From a checkpoint of a small self-supervised audio encoder (BEST-RQ): arch conformer.
Rows from block 8, named by matrix and row number. Each number is 128 + 24 x the weight over its row's rms, rounded and kept within 0 to 255. All counts start at 0. After the name is the row's rms in percent of the matrix's.
# pw1: conv module expand (GLU, value and gate stacked) (model.blocks.8.conv.pw1.weight, 320x160), inputs 80-159
pw1.267 119 [134 163 122 108 122 148 128 108 108 136 125 117  89  48 134 156 121 133 145 114 113 122 126 144 154 135 101 154 156 122 133 113 113 104  79 154  73 146 106 127 148 139 153 133 103 105 161 157 170 113 121 125  98 126 128 136 108 120 111 140 137 128 119 105 136 106 167 129  84 118 145 154 106 170 123 108 146 102 152  68]
pw1.268 092 [ 88 114 143 137 107 162 162 150 108 164 124 122 154 111 121 128 123  88 120 113 108 132 159 157 158 127  78 146 145 146 146 122  91 144 129 118 135 167 182 125 126 157 142 151 105 134 126 143 124  94 207 115 138 140 136  97 126 153 159 132 132 140 139 145 143 123 109 126 132 143 114 148 112 131 123 151  96 123 111 137]
pw1.269 108 [151 118 167 123 117 114 155 120 149 144 205  93 115 137 106 137 142 148 150 177 124  96 134 188 124 105 112 148 164 140 112  93 125 134 154 101 145 155 110 126 130 112 142 133 176 119 153 144 125 133 111 125 116 112 126 119 118 119 155 120 146  96 108  95 107 136 142  97 134 156 171 137 127 142 109  99 139 157  91 135]
pw1.270 089 [129 172 106 128 151 136 175 178 104 105 108 143 154 166 124 130 147 152 123 157 157 118 100 140 154 137 151  99 139 115 144  71 152 110 124  96 102 109 149 128  88 139 137 139 106 132 104  70 150  93 154 148 152 105 108 125 109 155 134 165 180 136 128 138 116 170 112 142 128 140  95 127 127 150  70 125 124 136 147 133]
pw1.271 100 [ 88 143 113 131 100 120 171 111 138 117 119 125 150  72  84 133 126 134 149 148 113 109 142 125  68 111 161 109 145 152 112 135 100 153  93  98 135 134 105 146 117  90 149 139 156 121 139  96  92 131 127 127 107 114 198 121 114 119 155 132 109 167 136 147 143 170 127 149 123 179  81 162  85 131 129 115 122 120 119 114]
pw1.272 123 [148  85 163 139 118 130 146 126 151 115 149 120 173  68  94 121  95  95 114 124 153 107  96  95 136 112 140 146 121 128 139 166 126 121 149 122 114 133 124 153 170 113 155  78 137 158 140 134 118 161 175 128 161 137  99 112 156 156 132 122 155 152 131 134 131 116  95 108 173 114 123 122 148 145 106 181 147 120  94 116]
pw1.273 115 [132 135 141 150 175 169 127  93 109 118 186 107 134 136  80 114 146 118 115  96 137 108 104 184 150 134 119 135 141 111 136 143 137 116 119 134 105 136 120 145 128 148 157 130 154 100 172 138 115 126 100  87 136  83 153 137 145 160 124 150 118 119 143 170 153 129 117 157 124 151 158 108 138  90 137 133 120 110 138 113]
pw1.274 131 [143 127  94 123 129 133 163 135 131 152 142 122 157 144 137 121  86 153 151 105 117  97 114 121 123 168 181 166 112 111  74 102 101 147 122 118 136 161 123 132  95  89 171 135 128  79 158 118 139 164 164 140 103 168 137 112 132 145 132 125 152 141  96  90 121 169 109 116 126 111 139 140 126 148 122 100 137 156 134 106]
pw1.275 089 [168 138 117 148 137 124 118 128 131 140 102 152  98 149  99 154 132  87 123 137 106 154 147 131 165 139  80 170 119  97  88 122 160 106 163 157  94 155 128 110  96  78  97 135 146 120 149 152 120 166  94  79  81 163 102 117 108 149 149 121 119 114 138 117 159 110 165 144  89 158 106 135 109 134 188 144  69 143 151 150]
pw1.276 137 [112 113 140 156 139 155 105 127 119 113 109  83 120 179 108 156 133 136 130 133  97 105 127 181 135 147 150 187 142 113 121 154 102 165  97 149 121 160 138 168 146 118 136 130 127  94 160 128  91 108 156 110 165 148 144 123 129 138 106 137 121  98 123 137 120 150 154 141 134  88  93 146 128 105 118  91 146  99 144  88]
pw1.277 098 [ 98 146  90 146 144 132 161 122  79 100 123 108 117 147 120 146  98  86 146 118 125 166 131 148 129 177 141 135 190 164 128 115 144 162 142 149 129 127 169  89 102 108 120 131 113 104 154 160  96 139 152 139 130 128 111 150 161 106  95 143  88 134 107 137 152  89 146 129 139  96 133 133  86 128 135 117 162 101 128 125]
pw1.278 104 [143 125 118 109 124 105  80 147 117  98 132 104 170 116 102 166 105 114  84 133  98 118 161 135 118 140 105 124 173 116 122 161  95 126 104 155 154 143 153  87 121  91 111 150 140 108 131 171 169 108 146 138 132 138 145 133 191 108 140 112 103 100 120 112 127 142  94 106  93 140 149 118 137 106 144 115 138 137  96 124]
pw1.279 104 [109 154  95 111 102 116 156 113 156 100 130 114 137 150 156 129 127 136 150 143 154 110  92 155 118 100  91 132 156 123 138 146 147 122  82 112 138 106 134 114 133 148 107 146  99 120 116 156 126  68 125 157  88 122 161 116 142 126 125 156 153 140 141  98 174 105 131 143 111  94  98 148 107  81 145 158 123 112 127  85]
pw1.280 108 [162  72 125 124 133 118 124 124 152 144 116  77 161  90 153 121 137 112 153  97 133 164 147 123 109 149 127 175 146 119 155 112 115 155  65 104 183 160 128 142 169 132 138  96 116 106 139 136 116 140 136 127 119 152 102 140 161 145  84 107 107 119 111 148 117 129 136 115 165  69 152 123 114 143 120 148 156 124 183 131]
pw1.281 091 [134 128 159 161 124 155 139  97 151 100 146 115 182 118 173 123 104 123 138 127 119 110 111  85 117 160 149 129 132 136 158 136  82 113 119 102 183 134  95 122 158 176  92 126 147 104  76 139 153 160 130 120 128 134 124 115 131 126 134 142 133 123 151 139 121 140 119 105 139 110 137  82 112 134 131 194 100 152 127 150]
pw1.282 108 [133 141 141 128 153 123  81 134  97 127 148 113 116 104 164 107  97 106 108 100 122 110 147 147 107 153 145  92 124  75 124 109 109 100 113  86 109 152 126 124 101 133 149 156  94  85 151 173 163 106 121 143 115 129 130 167 123 150 119  86 145 119 128 120 133 128  85 124 132 132 148 121 106 137 117 126 120 160 146 113]
pw1.283 085 [156 137 106 185 107 125 140 135 138 122 150  96 107 121 126 121 159 107  93 115  91 139 144 117 136 100 108 127 109 123  97 113 121 148 126 154  89  87 117 170 137 114 125 106 109 163 126 137 171 145 115 151 164 130  95 129 112 116 133 181 123 128 156 172 103 141 130 113 160 177 137 139 168 164  79 137 112 125 153 105]
pw1.284 102 [109 105 149 128  95 116 143 144 131 127 126 139 117 105 142 101  87 113 126 139 115 124  91  95 153 127 117 106 172  96 147 158 141 123 162 155 177 152 118 155 119 130 166 162  84 107 149 150 139 119  85 149 139 138 145 175 102 122 145 149 161 131 136 114  99 156 127 119 147 163 154 131 110 138 128 156 139  91 102 134]
pw1.285 117 [142 158 176 160 154 156 117 149 166 154 125 115 123 131 118 120 139 147 135 163 158  87 157  82 145 120 126 134 112 115 123 152 120 131 145 113  81 106 119 139 133 157 152 138 127 121 115 119 133 130 133 125  87  87 126 146 136  69 115 154 144 103 159  74 101 103  97 129 133 124 135 138  97 122 103 135 117 128 123 127]
pw1.286 107 [115 133 143 142 119 131 108  90 124 101 127 146 134 127 135 175 176 112 147 158  54 174  98 131 128  90 135 135 137 121 127 124 105 140 147 160 142  78 154 110 112 128 161 103 119 152 146 145 160 115 177 146 150 136  97 129 107 145 139 145 164 129 107 128  86 121 103 135 137 139 130 119 140 124 123 106 107 144 140 153]
pw1.287 096 [104 140 138 126 152  99 108 114 134  97 157 152  94 122 114 135  96 149 144 163 119  96 120 141 161 118 139  89  79 140 122 137 146 139 157 142 151 119 110 172 137 142 153  77 131 159 118 106 132 130 115 120 131 151 125 141 152 166  94 146 167 110  83  84 159 125 139 159 111  98 102  92 133 116 130 165  82 135 141 134]
pw1.288 084 [163 166 105 141  91 104 168 120 137 149 152 163  91 143 134 101 117 169 107 171 143  93 138 121 139 157 163 136 171 124 122 135  83 113  96 173 126 136 125  83 143 149 128 103 115 129 126  98 135 100 166 103 129 164 135 106 140 142 120 162 185  88  97 113 137 136 144 116 146 143 145 141  83 111  77 129 111  88 139  89]
pw1.289 111 [ 94  77 143 124  99 166 152 135 120 125 156  76 157 153  94 146 114  77 149 146 121 112 119 123 103 103 106 162 206  68 130 147 101 176 134 114  99 124 123 145 131 122 150  97 114 119  93 133 147 105 102 124  97 129  99 150 113  99 118 122 123 151 105 122 123 142 113 140 121 125 110 123 132 132 194 126 125  91 115 164]
pw1.290 099 [122  95 119  94 118 144 155 153 122 148 145 156 143 178 117 117 112 130 138 136 122 124 111 155 191 137 171 155 164  96  85  99 123  68 119 127 126 153 142 132 135 143 114 123 158  82 148 158 114 165 134 119 128 106 144 196 137 117 137 141 114  93 136 112 155 155 117 107 126 104 135 127 154 189 126 112 146  96 141 166]
pw1.291 101 [124  75  99 103 115 124  87 130 122 152 103 135 130 125 107 130 145 118 114 147 132 189 145 110 143 128 131 170 147 109 160 141 107 145 173 107 166 133 118 120  93 162 144 133  99 167 169 125 116 112 129 105 146 133  99 145 103 131 162 125 138 131 118 165 119 127 108 124 149  95 149  83 148 158 110 157 127 131 158 119]
pw1.292 115 [110 101 104 120 107 145 106 133 170 133 151 127 153 161 131 118 126 103 106 129 122 123 118  94 141 128 121 121 111 119 124 142 130 102  90 115 106 100 155 116 122  97 149 122 142 163 158 107  82 140 155 176 161 123 125  77 105 129 135 171 123 149 138 142 114 186 148 128 109 125 133 160  91 166 109 145 154 163  83 151]
pw1.293 099 [160  83 123 131 119 128 142 145 129 162 160  99 104 115 136 149 111  80 108 148 106 113 130 102 118 110 112 147 114 106 164 112 122 113 138 130 134 105 135 136 169 136 113 115 103 107 115 152  80 109 139 125  98 141 121 110 133  98 126 111 165 108 123 135 163 139 118 107 120 126 139 125 182  88 131 118  98 119 159 117]
pw1.294 125 [123 131 118 163 107 135 111 114 122 119 132 142 175 161 106 119 129 162 155 128  84  91 143 149 122 122 111 125 144 106 136 134  92 152 151 116  93 127 113 119 152  73 127 128 105 163 145 112 129 127  97 158 151 129 112 159 163 141 123 109 141 129  97  98 125 116 107 154 130 107 109 138 119 166 114 156 105 131 121 143]
pw1.295 099 [ 84 135 157 117  92 132 127 134 150 129  76 153 132 136 135 131 128 133 138 137 116 107 161 129 129 140  89 119 132 136 122 132 119 126  92  97 169 118 131  94 119 148 138  97 152  88 155 145 119 144 129 152 125 132 121  90  92 137 127 130 163 147 119 138 122  98 148 113 134 166 119 154  94 108 185 153 110 114 150 131]
pw1.296 134 [142 149 157 192 139 144 128 126 171 138 160 126 113 128 119 172 125 114 126  89 124 112  91 129 150 100 143 136 150  98 146 122 129 116 119 103 128 123 147 133 165 109 162 130 118 102 105 127 146 110 116 139 136 136 140  64 127 129 125 159 122 127 124 135 106 164 109 118 142 101 152 109  88 134 148  87 145 102 139 100]
pw1.297 118 [101 134 156 139 142 118 153 122 100 134 112 155 141 113 114 118 112 126 117 149 137 106 115 130 123  97 125 149 123 153 164  93 158 117 147 147 131 109  66 129  99 111 135 161 138  87 182  92 128 156 128  62 125 121 141 159 129  98 122 149 126 143 104 140 112 115 173  93 146 136  95 106 106  93 114 113 162 117 132 108]
pw1.298 119 [147 130 136  89  97 131 106  86 107 118 132 103 104 161  96 121 102 109 103  97 100 122 135 149 101 111 143 126 107  90 133 121 132 122 167 119 132 131 140 115 129  87 116 110  90 137 170  99 127 120 142 133 157 118 120 124 159 114 140 153 140 152 135 153 138 142 180 157 166 111 142 122 185 112 136  58 185 105 161  93]
pw1.299 124 [170 154 122 145 127 129 129 114 161  81  98 102 113 151 116 125 145 103  87 138 122 150 122 103 117 123 154 145 117 115 122 126 133 105 110 110 169 114  98 149 152  97 120 141 158  99 114 140 143  91 150 140  94 125 142 110 116 162 110 131 117 131 145 108 146 104 167 164 138 163 187 134 156  79 108 102 207 103 128 141]
pw1.300 091 [112  99 116 134 120  78 180 123 157 158 122 120 119 113 120  91  92 109 115 122 102 156 103 130 114 129 132 175 116 133 101 155 124 118 162 125 148 100 132 124 143 110 125 126 144 134 125 134  99 141 142 150 120 165 149 104 149  77 106  99 126 127 124 128 148 140 147 152 130  98 135 133 148 129 139 101  88 137  87 164]
pw1.301 113 [140  94  97 127 142 150 140 123 119 119 150  87 147 122 110 128 122 155 159 133 147 124 123  95 105 143  79 156 141 134 111 100 164 104 132 109 114 162 139 122 104 125 149 106 105 173  97 115 147 145 162 131 128 120 145 103 142 149 141 166 117 120 102 122 102 127 155 134 159 119 168  82 163 115 129 138 131  98 154 149]
pw1.302 095 [102 116 106 127 140 156 137 116  89 146 101  98 105 154 142  82  79 123  81 145 154 139 108 102 141 144 117 135  95 106 130 136 161  98 116 149  98 116  88 111 134 147 130 147 146 116 120 122 160 139  98 139  91 165 150  99  93 119 106 121 132 135 151 110 132 122 103  82  68 203 139 154 124 122 133 131 125 121 149 151]
pw1.303 112 [135 131  93 127 144 115 106 107 130 132 126 112  96  89  89 126 133  79 111 129 133 129 106 106  89  93 100 120 131 150 138 124 147 122 177 131  91 103 122 126 189  85 110  97 150 140 139 128  93 156 122 154 104 119 139 102 115 161 129 148 121  87  96 110 141 132 116 110 145 131 157 139 164 153 141 161  78 137 118 114]
pw1.304 097 [121  99 102  83 106 183 140 173 113 135 137 125 128 137 164 155 146 150 123 115 155 137  97  93 127  88 115 173 124 147 157 123 135 137 135 117 147 104 158 122 109 137 133 150 116 157  99 140 132 151 125 142 130 151 148 139 106 105 110 108 163 122 103  82 144  86 160 107 125 143 135 145 173 131 113 115 121 108 178 151]
pw1.305 104 [144  94 132 112 123 161 105 133 116 148 115 125 101 138 139 167 146 122 105 120 115 148 150 120 103 111 137 139 140 149 137 121 126  96 201 141 138 146 150 141 152 137 158  99 165 148  86 158 116 174 150 150 133 156 130  91 140 182 100 185 128 126 142 185 121 113  71 139  97 122 141 168 180 132 130 118 130  94 179 116]
pw1.306 093 [ 86 126 136 112 156 158 172 135 163  94  98 122 125 138 112 147 150  83 127 148 115 125 154 123 149 156 133 107 166 100 109  65 110 130  71  91 127 165 111 116 107 109 118 119 130 178 157 185 124 107 146 130 143 139  91 153  83  74 167 108 100 129 126 133  94 112 137 135 121  94 166 106 132 127 126 156 175 124  96 103]
pw1.307 109 [118  89 119  96 121 131 132 115  92 139 114  92 101 121 110 173  88 100 106 146 138 114 156 139 118  97 133 106 118  87 126 142 122 101 136  89 139 169 115 106 108 107 156 130 134 173 149 151 127 128 111 141 145 125 112 158 117 117 137 116 128 153 109 144 108 173 112  87 167 135 125 171 115 147 151 126 120 133 121 101]