python train.py --model="self-supervised audio encoder (BEST-RQ)" --dataset="acted Russian speech (Dusha)" --train_examples=26041 --n_mels=64 --hop_length=160 --input="mfcc" --win_length=400 --codebook_size=1024 --mask_prob=0.05 --arch="conformer" --norm="layernorm_no_bias" --activation="relu" --mlp_ratio=6 --head_dim=64 --fused_qkv=true --qk_norm=false --inner_norm=false --moe="top_k" --num_experts=8 --moe_every=2 --expert_mlp_ratio=2 --experts_per_token=2 --shared_expert=false --subsampling=4 --layers=12 --width=160 --positions="relative_bias" --kernel_size=9 --residual_init="none" --optimizer="soap" --beta2=0.95 --lr=0.0021 --beta1=0.95 --shampoo_beta=0.95 --eps=1e-08 --precondition_frequency=20 --max_precond_dim=1536 --one_sided=false --adamw_lr_other_params=0.0011 --grad_clip=1.0 --steps=8500 --batch_size=256 --epochs=83.6 --lr_schedule="cosine" --final_lr_fraction=0.01 --warmup_steps=170 --weight_decay=0.4 --adamw_weight_decay_other_params=0.01
Rows from block 5 of a small self-supervised audio encoder (BEST-RQ), named by matrix and row number. Rows with one number belong to one neuron. Each number is 50 + 10 x the weight over its row's rms, rounded and kept within 0 to 99. All counts start at 0.
After each neuron's rows are labels from the 100 clips, of 14848, where the neuron reaches its highest value: "responds to" is what is common among them. Only what is clearly more common there than usual is listed. The data: acted Russian speech (Dusha). In brackets: how many of the 100.
# fc1: first MLP up (model.blocks.5.ff1.fc1.weight, 960x160), inputs 0-79
# fc2: first MLP down (model.blocks.5.ff1.fc2.weight, 160x960, transposed), outputs 0-79

fc1.557:51 43 55 39 55 40 58 60 45 40 42 49 41 39 60 42 43 55 39 40 28 40 39 39 66 67 47 40 38 20 67 65 47 46 76 54 37 47 62 45 51 39 51 59 42 39 51 50 44 50 58 35 35 60 33 51 45 40 52 45 49 29 41 41 51 48 37 49 61 59 43 40 50 58 63 54 60 34 48 63
fc2.557:42 52 52 32 48 38 56 35 63 27 43 44 49 36 28 29 45 54 55 56 50 61 47 45 58 75 36 35 55 67 61 58 59 47 43 49 45 40 42 54 46 65 46 33 44 47 54 54 65 61 54 60 63 60 44 37 51 47 41 31 27 48 47 45 35 50 36 58 56 56 53 54 49 48 47 60 39 20 53 60
responds to: emotion: positive (41)

fc1.438:53 56 62 49 49 37 38 57 47 71 43 35 34 43 54 29 47 56 44 53 64 47 51 42 57 77 45 55 49 74 58 62 54 51 39 55 44 42 53 57 42 41 38 53 71 53 39 60 75 42 41 57 55 47 28 41 49 49 48 58 21 60 51 55 48 43 52 64 42 41 50 52 51 41 53 62 49 44 63 58
fc2.438:40 45 50 42 28 61 46 53 25 47 39 80 38 49 42 45 59 47 61 68 59 54 42 55 48 60 59 38 59 53 42 50 60 40 44 48 58 38 56 69 50 54 40 55 59 44 37 54 57 59 55 39 51 62 50 46 45 47 51 35 36 56 51 59 56 52 47 30 44 24 54 50 47 58 39 46 54 46 32 46
responds to: emotion: positive (40)

fc1.123:52 43 38 54 51 37 57 46 51 38 37 27 56 51 64 37 44 38 44 49 33 51 59 43 43 49 49 67 42 44 59 34 44 39 40 78 57 51 31 56 67 79 52 41 49 55 40 38 45 41 41 69 50 47 53 37 44 50 55 51 42 53 54 41 54 39 42 53 50 44 57 50 51 29 69 58 64 49 54 48
fc2.123:69 46 57 50 60 30 63 45 50 59 33 59 48 61 39 53 52 50 62 47 25 39 57 54 46 32 41 66 43 59 58 39 62 36 34 34 63 49 27 51 54 50 51 47 48 41 43 61 51 65 40 35 56 52 39 71 44 58 53 41 63 51 45 47 38 59 63 46 42 55 50 47 65 72 55 52 53 61 42 67
responds to: emotion: positive (50)

fc1.442:62 68 42 57 55 47 65 20 40 45 39 45 49 49 35 42 45 36 49 54 51 51 43 71 66 50 58 61 41 44 25 54 52 46 56 47 49 48 48 45 30 51 73 32 47 72 53 44 55 43 35 48 63 41 49 59 52 65 39 67 57 24 36 45 49 44 47 45 36 41 57 60 60 51 59 61 66 50 46 56
fc2.442:31 35 59 50 41 64 49 51 51 49 63 57 42 43 47 46 51 55 57 56 41 61 49 45 35 50 45 47 62 47 55 27 52 45 37 51 39 56 53 46 69 62 48 39 41 34 49 55 55 43 66 50 37 36 24 36 40 36 52 50 35 45 56 50 28 57 49 65 65 65 29 47 42 43 38 39 28 48 65 67
responds to: emotion: positive (40)

fc1.75:66 53 43 59 54 53 37 71 34 37 63 45 44 35 45 64 55 54 64 28 35 52 53 56 46 48 37 37 54 34 63 43 53 55 44 62 51 52 66 59 43 38 49 45 49 51 60 57 41 42 63 29 46 44 36 42 52 48 74 44 52 36 46 53 61 55 56 63 44 43 44 47 64 66 54 49 55 69 59 53
fc2.75:40 69 49 48 43 46 50 52 54 67 51 54 57 43 30 43 42 34 58 50 39 39 67 49 47 58 45 66 43 55 53 37 61 49 61 62 62 40 54 59 61 53 50 52 44 62 65 62 47 54 47 61 47 44 45 53 45 61 50 46 37 67 43 49 66 53 52 60 48 53 47 57 54 59 60 50 53 67 50 52
responds to: emotion: angry (42)

fc1.479:29 58 68 50 33 53 50 28 49 48 54 52 55 50 56 53 71 42 45 43 52 51 53 63 49 64 44 54 60 55 61 57 33 69 63 49 56 42 54 59 63 40 38 50 42 35 34 67 48 39 45 61 64 76 51 64 66 56 45 35 35 41 45 46 61 36 43 43 60 44 58 32 58 39 52 47 45 57 45 38
fc2.479:56 58 41 51 65 60 36 57 50 56 44 62 47 59 48 46 55 62 54 49 56 40 27 36 51 53 35 49 52 42 33 45 47 55 49 24 53 67 62 52 43 57 57 65 45 64 59 49 39 52 58 39 54 39 50 46 32 47 48 61 62 50 53 49 58 64 45 58 56 51 49 53 50 52 54 48 46 54 68 67
responds to: emotion: positive (40)

fc1.757:48 58 63 35 41 50 54 44 52 39 53 43 44 62 68 36 64 44 64 65 61 64 61 49 71 57 31 46 49 50 78 44 42 55 45 41 61 50 31 65 48 64 44 42 47 47 34 63 39 59 44 56 51 45 33 60 57 44 56 52 44 54 62 66 46 62 54 36 50 42 50 46 52 53 55 42 57 49 46 46
fc2.757:57 62 49 52 44 55 50 46 84 60 46 39 56 42 32 38 56 38 40 58 51 61 74 58 33 63 41 61 44 45 70 57 49 53 40 45 58 71 49 43 45 43 58 51 46 40 54 70 66 57 67 49 51 35 61 53 62 47 62 57 34 47 37 64 59 49 42 77 47 51 51 43 58 26 45 33 58 46 66 50
responds to: emotion: positive (38)

fc1.611:51 38 50 38 62 38 70 57 48 30 53 52 40 54 42 35 71 58 45 57 62 59 51 60 39 59 36 33 51 62 51 23 74 44 52 59 57 46 50 51 53 40 36 41 45 53 65 48 38 48 45 64 44 47 52 38 44 49 36 51 38 44 49 41 45 52 43 52 46 58 56 55 44 65 43 60 46 43 61 61
fc2.611:50 58 48 66 52 45 51 52 57 42 32 55 44 33 44 42 52 61 38 60 56 50 61 47 49 50 65 54 47 51 57 45 54 57 53 60 44 47 51 57 41 40 48 34 66 68 61 34 46 61 48 62 56 63 32 31 36 51 29 59 30 35 68 43 64 53 59 50 56 44 54 34 51 44 43 53 61 46 31 47
responds to: emotion: angry (43); emotion: positive (41)

fc1.640:56 54 64 53 57 56 53 32 58 32 43 58 47 53 44 56 49 60 52 52 39 73 60 49 70 52 42 25 61 49 31 51 55 54 62 38 62 32 39 63 55 42 38 53 43 58 52 58 26 48 35 41 42 54 43 48 54 51 57 69 45 42 55 41 49 39 57 49 53 72 50 24 57 37 71 47 51 42 40 45
fc2.640:55 52 70 50 44 58 61 49 72 44 46 51 15 52 42 54 55 48 57 51 60 61 50 67 64 27 35 43 43 46 37 59 41 46 52 63 32 72 43 32 62 54 45 48 48 58 55 28 56 38 61 57 53 48 58 64 38 43 54 42 50 36 55 52 65 54 74 59 63 43 35 41 56 59 67 49 46 47 47 43
responds to: emotion: angry (40)

fc1.210:48 45 47 41 54 41 34 69 44 35 58 38 51 36 86 36 33 63 34 56 45 45 58 58 45 54 52 50 49 50 57 49 64 53 49 42 57 29 32 52 56 59 43 54 38 65 39 66 44 63 33 45 59 43 54 38 46 54 38 58 41 35 59 63 50 56 34 62 51 58 43 49 46 41 62 59 45 56 62 67
fc2.210:59 56 59 56 64 37 50 41 38 60 46 57 55 40 49 43 26 38 39 58 44 62 45 46 66 37 47 47 40 41 58 46 53 45 55 60 53 49 48 42 59 49 43 60 57 54 42 40 53 36 58 61 52 48 36 49 55 51 52 60 61 68 62 42 41 61 51 51 48 58 32 53 56 42 47 60 57 39 40 44
responds to: emotion: angry (39)

fc1.52:53 56 58 69 55 43 43 57 67 69 49 46 51 25 40 63 55 46 48 43 55 47 68 55 56 46 54 56 51 46 43 52 46 51 36 66 39 41 55 61 34 45 49 60 32 57 38 51 59 48 57 61 51 43 45 47 45 58 35 54 28 46 62 55 51 44 48 53 38 42 47 42 66 56 54 39 51 50 35 49
fc2.52:65 62 46 47 55 48 59 67 53 45 47 64 45 66 42 36 46 60 60 39 56 29 57 60 52 59 41 38 50 55 56 47 57 64 41 57 57 32 56 55 57 40 32 39 38 48 53 73 48 54 69 51 49 43 65 58 54 64 47 58 38 47 55 50 56 51 48 39 44 67 41 55 54 50 56 55 43 58 61 37
responds to: emotion: positive (40)

fc1.507:58 57 44 50 61 69 38 54 48 57 62 45 36 50 38 48 44 38 55 42 63 46 50 56 66 53 56 32 50 71 45 43 68 48 42 62 48 59 49 44 35 57 41 55 50 69 66 40 33 60 55 41 66 44 34 39 45 56 38 43 49 48 42 61 55 59 43 57 50 50 55 58 43 61 53 47 47 41 47 56
fc2.507:35 53 55 43 43 61 58 42 60 42 43 51 49 73 52 30 46 38 59 42 44 63 40 37 54 58 28 69 66 40 67 67 65 43 69 61 16 35 39 46 49 47 42 40 62 21 36 43 50 43 42 63 34 60 45 50 59 45 36 51 48 36 77 46 53 49 38 51 38 38 50 49 59 50 58 49 49 48 54 35
responds to: emotion: positive (46)

fc1.186:50 32 52 41 40 59 67 50 45 55 43 22 39 47 60 64 54 63 51 35 50 56 57 50 64 38 65 41 62 59 46 67 52 56 58 42 45 28 46 65 28 65 48 41 56 60 58 51 36 46 41 60 55 37 46 68 51 37 61 61 65 70 70 55 58 43 60 60 61 34 54 57 39 58 51 49 64 39 54 48
fc2.186:44 22 53 30 52 60 50 48 57 65 40 58 73 46 61 72 44 35 50 33 46 57 46 50 45 40 59 48 59 48 40 34 38 35 40 42 67 55 57 54 58 52 48 37 60 46 56 45 53 52 47 38 41 38 38 35 69 46 37 56 56 49 47 63 61 36 55 43 53 47 55 37 46 53 54 66 57 49 53 45
responds to: emotion: angry (43)

fc1.36:56 41 39 47 56 34 54 38 42 35 60 41 60 42 64 52 30 45 43 53 35 49 48 65 58 42 40 53 65 57 50 62 50 53 65 62 54 46 49 56 63 64 57 50 42 48 51 41 62 37 35 50 53 44 55 50 34 69 23 66 50 40 60 60 50 57 46 40 62 68 42 55 46 47 61 41 59 48 60 45
fc2.36:46 49 35 44 41 40 33 40 56 57 40 26 62 51 57 70 47 38 50 45 72 49 40 57 55 53 28 33 42 48 59 59 60 47 47 56 69 41 60 67 58 67 63 41 20 48 55 47 41 35 61 55 53 50 45 49 53 47 47 39 61 51 61 57 51 51 54 53 46 50 45 59 46 48 51 54 32 46 57 56
responds to: emotion: angry (42)

fc1.41:56 43 48 54 40 51 51 44 56 63 47 36 51 52 63 46 47 56 76 51 54 57 48 58 49 38 58 69 55 58 62 38 48 62 61 56 46 38 49 53 43 47 49 49 34 35 44 58 47 58 44 57 45 40 25 57 26 43 39 48 59 52 44 54 71 51 49 59 65 41 61 47 48 47 68 72 52 49 61 43
fc2.41:35 43 54 61 45 47 27 51 44 61 46 52 66 36 51 61 67 35 55 23 48 38 41 49 48 45 57 44 54 67 43 35 66 45 46 46 60 57 65 40 39 34 56 32 48 61 36 53 52 48 66 30 61 50 54 70 48 46 60 50 70 71 56 46 59 45 38 56 43 45 46 46 41 49 60 41 43 33 56 35
responds to: emotion: positive (45)

fc1.457:46 67 58 56 40 50 33 62 61 72 57 44 48 68 55 31 68 78 44 58 48 46 60 37 58 42 55 21 42 60 59 51 50 54 40 56 61 43 56 60 42 50 41 56 44 45 57 64 43 48 49 61 33 19 41 34 26 48 49 58 57 50 50 52 38 43 43 51 43 42 38 52 51 52 39 51 53 49 45 47
fc2.457:39 52 63 40 51 50 52 53 45 55 54 61 35 57 48 54 38 39 61 39 53 50 44 55 73 50 43 70 59 44 67 71 38 46 49 52 47 45 58 61 47 48 58 30 41 33 50 43 57 51 47 42 29 54 62 66 58 55 46 40 55 57 59 46 49 46 47 42 33 49 60 45 47 71 50 44 49 52 61 48
responds to: emotion: positive (41)

fc1.739:43 48 60 58 50 64 53 50 60 48 53 50 36 40 45 53 49 54 61 44 44 49 46 59 43 51 66 63 50 54 68 54 62 50 29 59 45 58 54 67 48 54 45 46 48 52 51 36 41 42 40 36 51 51 63 47 37 56 50 48 37 44 65 32 61 33 62 52 40 54 60 48 45 36 68 27 73 55 51 66
fc2.739:56 55 57 58 42 58 69 41 40 60 60 40 54 48 33 55 58 52 37 59 51 60 33 62 52 45 51 42 60 58 48 34 41 48 59 40 52 48 62 49 49 44 25 41 48 56 56 43 59 39 37 74 57 57 54 59 40 32 39 47 61 40 62 58 52 53 52 47 52 51 57 37 74 50 49 30 42 55 41 58
responds to: emotion: positive (38)

fc1.547:41 28 52 63 53 65 60 46 50 40 38 58 51 49 53 42 52 42 47 68 59 49 44 35 40 51 72 40 54 62 45 58 49 12 64 43 41 57 52 45 64 48 58 48 37 50 42 66 53 34 48 52 59 66 63 56 40 47 55 54 39 56 55 49 61 59 52 51 28 56 62 54 49 42 64 35 51 29 78 51
fc2.547:44 54 48 51 35 60 41 43 38 53 69 63 49 56 44 52 55 37 39 62 60 56 48 36 45 50 49 37 63 36 52 43 52 31 58 60 56 44 66 40 57 38 57 42 55 53 53 54 38 62 57 50 66 34 58 45 45 39 63 37 58 51 51 55 68 58 49 52 51 45 48 46 54 42 32 38 56 37 42 61
responds to: emotion: positive (40)

fc1.167:59 45 40 66 51 58 52 52 50 42 39 45 62 42 70 64 47 52 57 37 42 47 41 39 57 47 57 39 55 56 53 57 54 63 66 68 31 49 53 56 43 52 48 38 33 48 45 53 34 43 53 60 39 47 48 50 46 50 35 65 55 64 53 38 39 59 68 69 46 59 61 29 68 45 48 50 55 42 43 62
fc2.167:53 52 60 52 34 62 49 52 60 43 53 55 42 58 43 49 32 51 35 52 51 36 49 44 56 62 46 63 59 38 52 34 35 35 53 48 32 58 31 60 60 55 42 44 42 73 37 57 57 59 41 52 56 50 49 58 62 71 61 35 38 36 45 35 58 61 52 50 44 68 63 61 40 50 35 52 32 38 39 55
responds to: emotion: positive (38)

fc1.707:47 66 57 47 58 43 66 39 50 49 43 51 54 36 61 49 47 36 36 44 49 68 73 55 53 46 58 43 33 49 42 61 71 58 53 30 42 49 35 35 50 41 51 54 56 27 51 52 53 54 56 73 65 37 57 46 54 41 45 52 48 48 61 58 48 52 43 31 44 57 42 44 59 64 62 55 64 60 56 54
fc2.707:40 41 48 53 52 51 48 63 60 39 62 55 46 40 37 53 49 35 61 50 46 60 46 45 50 56 73 59 55 75 63 42 56 55 47 56 54 52 41 60 55 48 49 55 45 55 28 57 53 52 67 44 45 54 30 48 60 76 70 46 54 56 53 51 41 44 25 56 55 47 42 49 44 61 30 55 43 49 39 48
responds to: emotion: positive (38)

fc1.686:46 61 39 52 53 53 30 52 72 34 49 49 25 53 57 40 60 62 35 41 47 52 48 33 65 52 37 45 55 38 56 50 51 50 55 55 39 40 56 57 58 38 39 51 30 45 55 48 45 33 58 43 43 52 52 38 40 44 56 46 46 55 48 29 63 50 32 47 48 54 54 46 62 59 69 52 45 43 51 41
fc2.686:53 53 24 54 42 46 66 38 63 46 31 44 53 44 33 39 47 51 50 42 58 52 32 58 57 48 83 52 49 72 43 48 61 35 52 54 48 54 29 41 47 65 39 59 55 41 67 53 50 61 63 56 62 54 48 45 30 52 36 55 46 49 55 74 62 35 54 59 57 54 56 56 57 66 49 52 59 62 57 40
responds to: emotion: angry (41)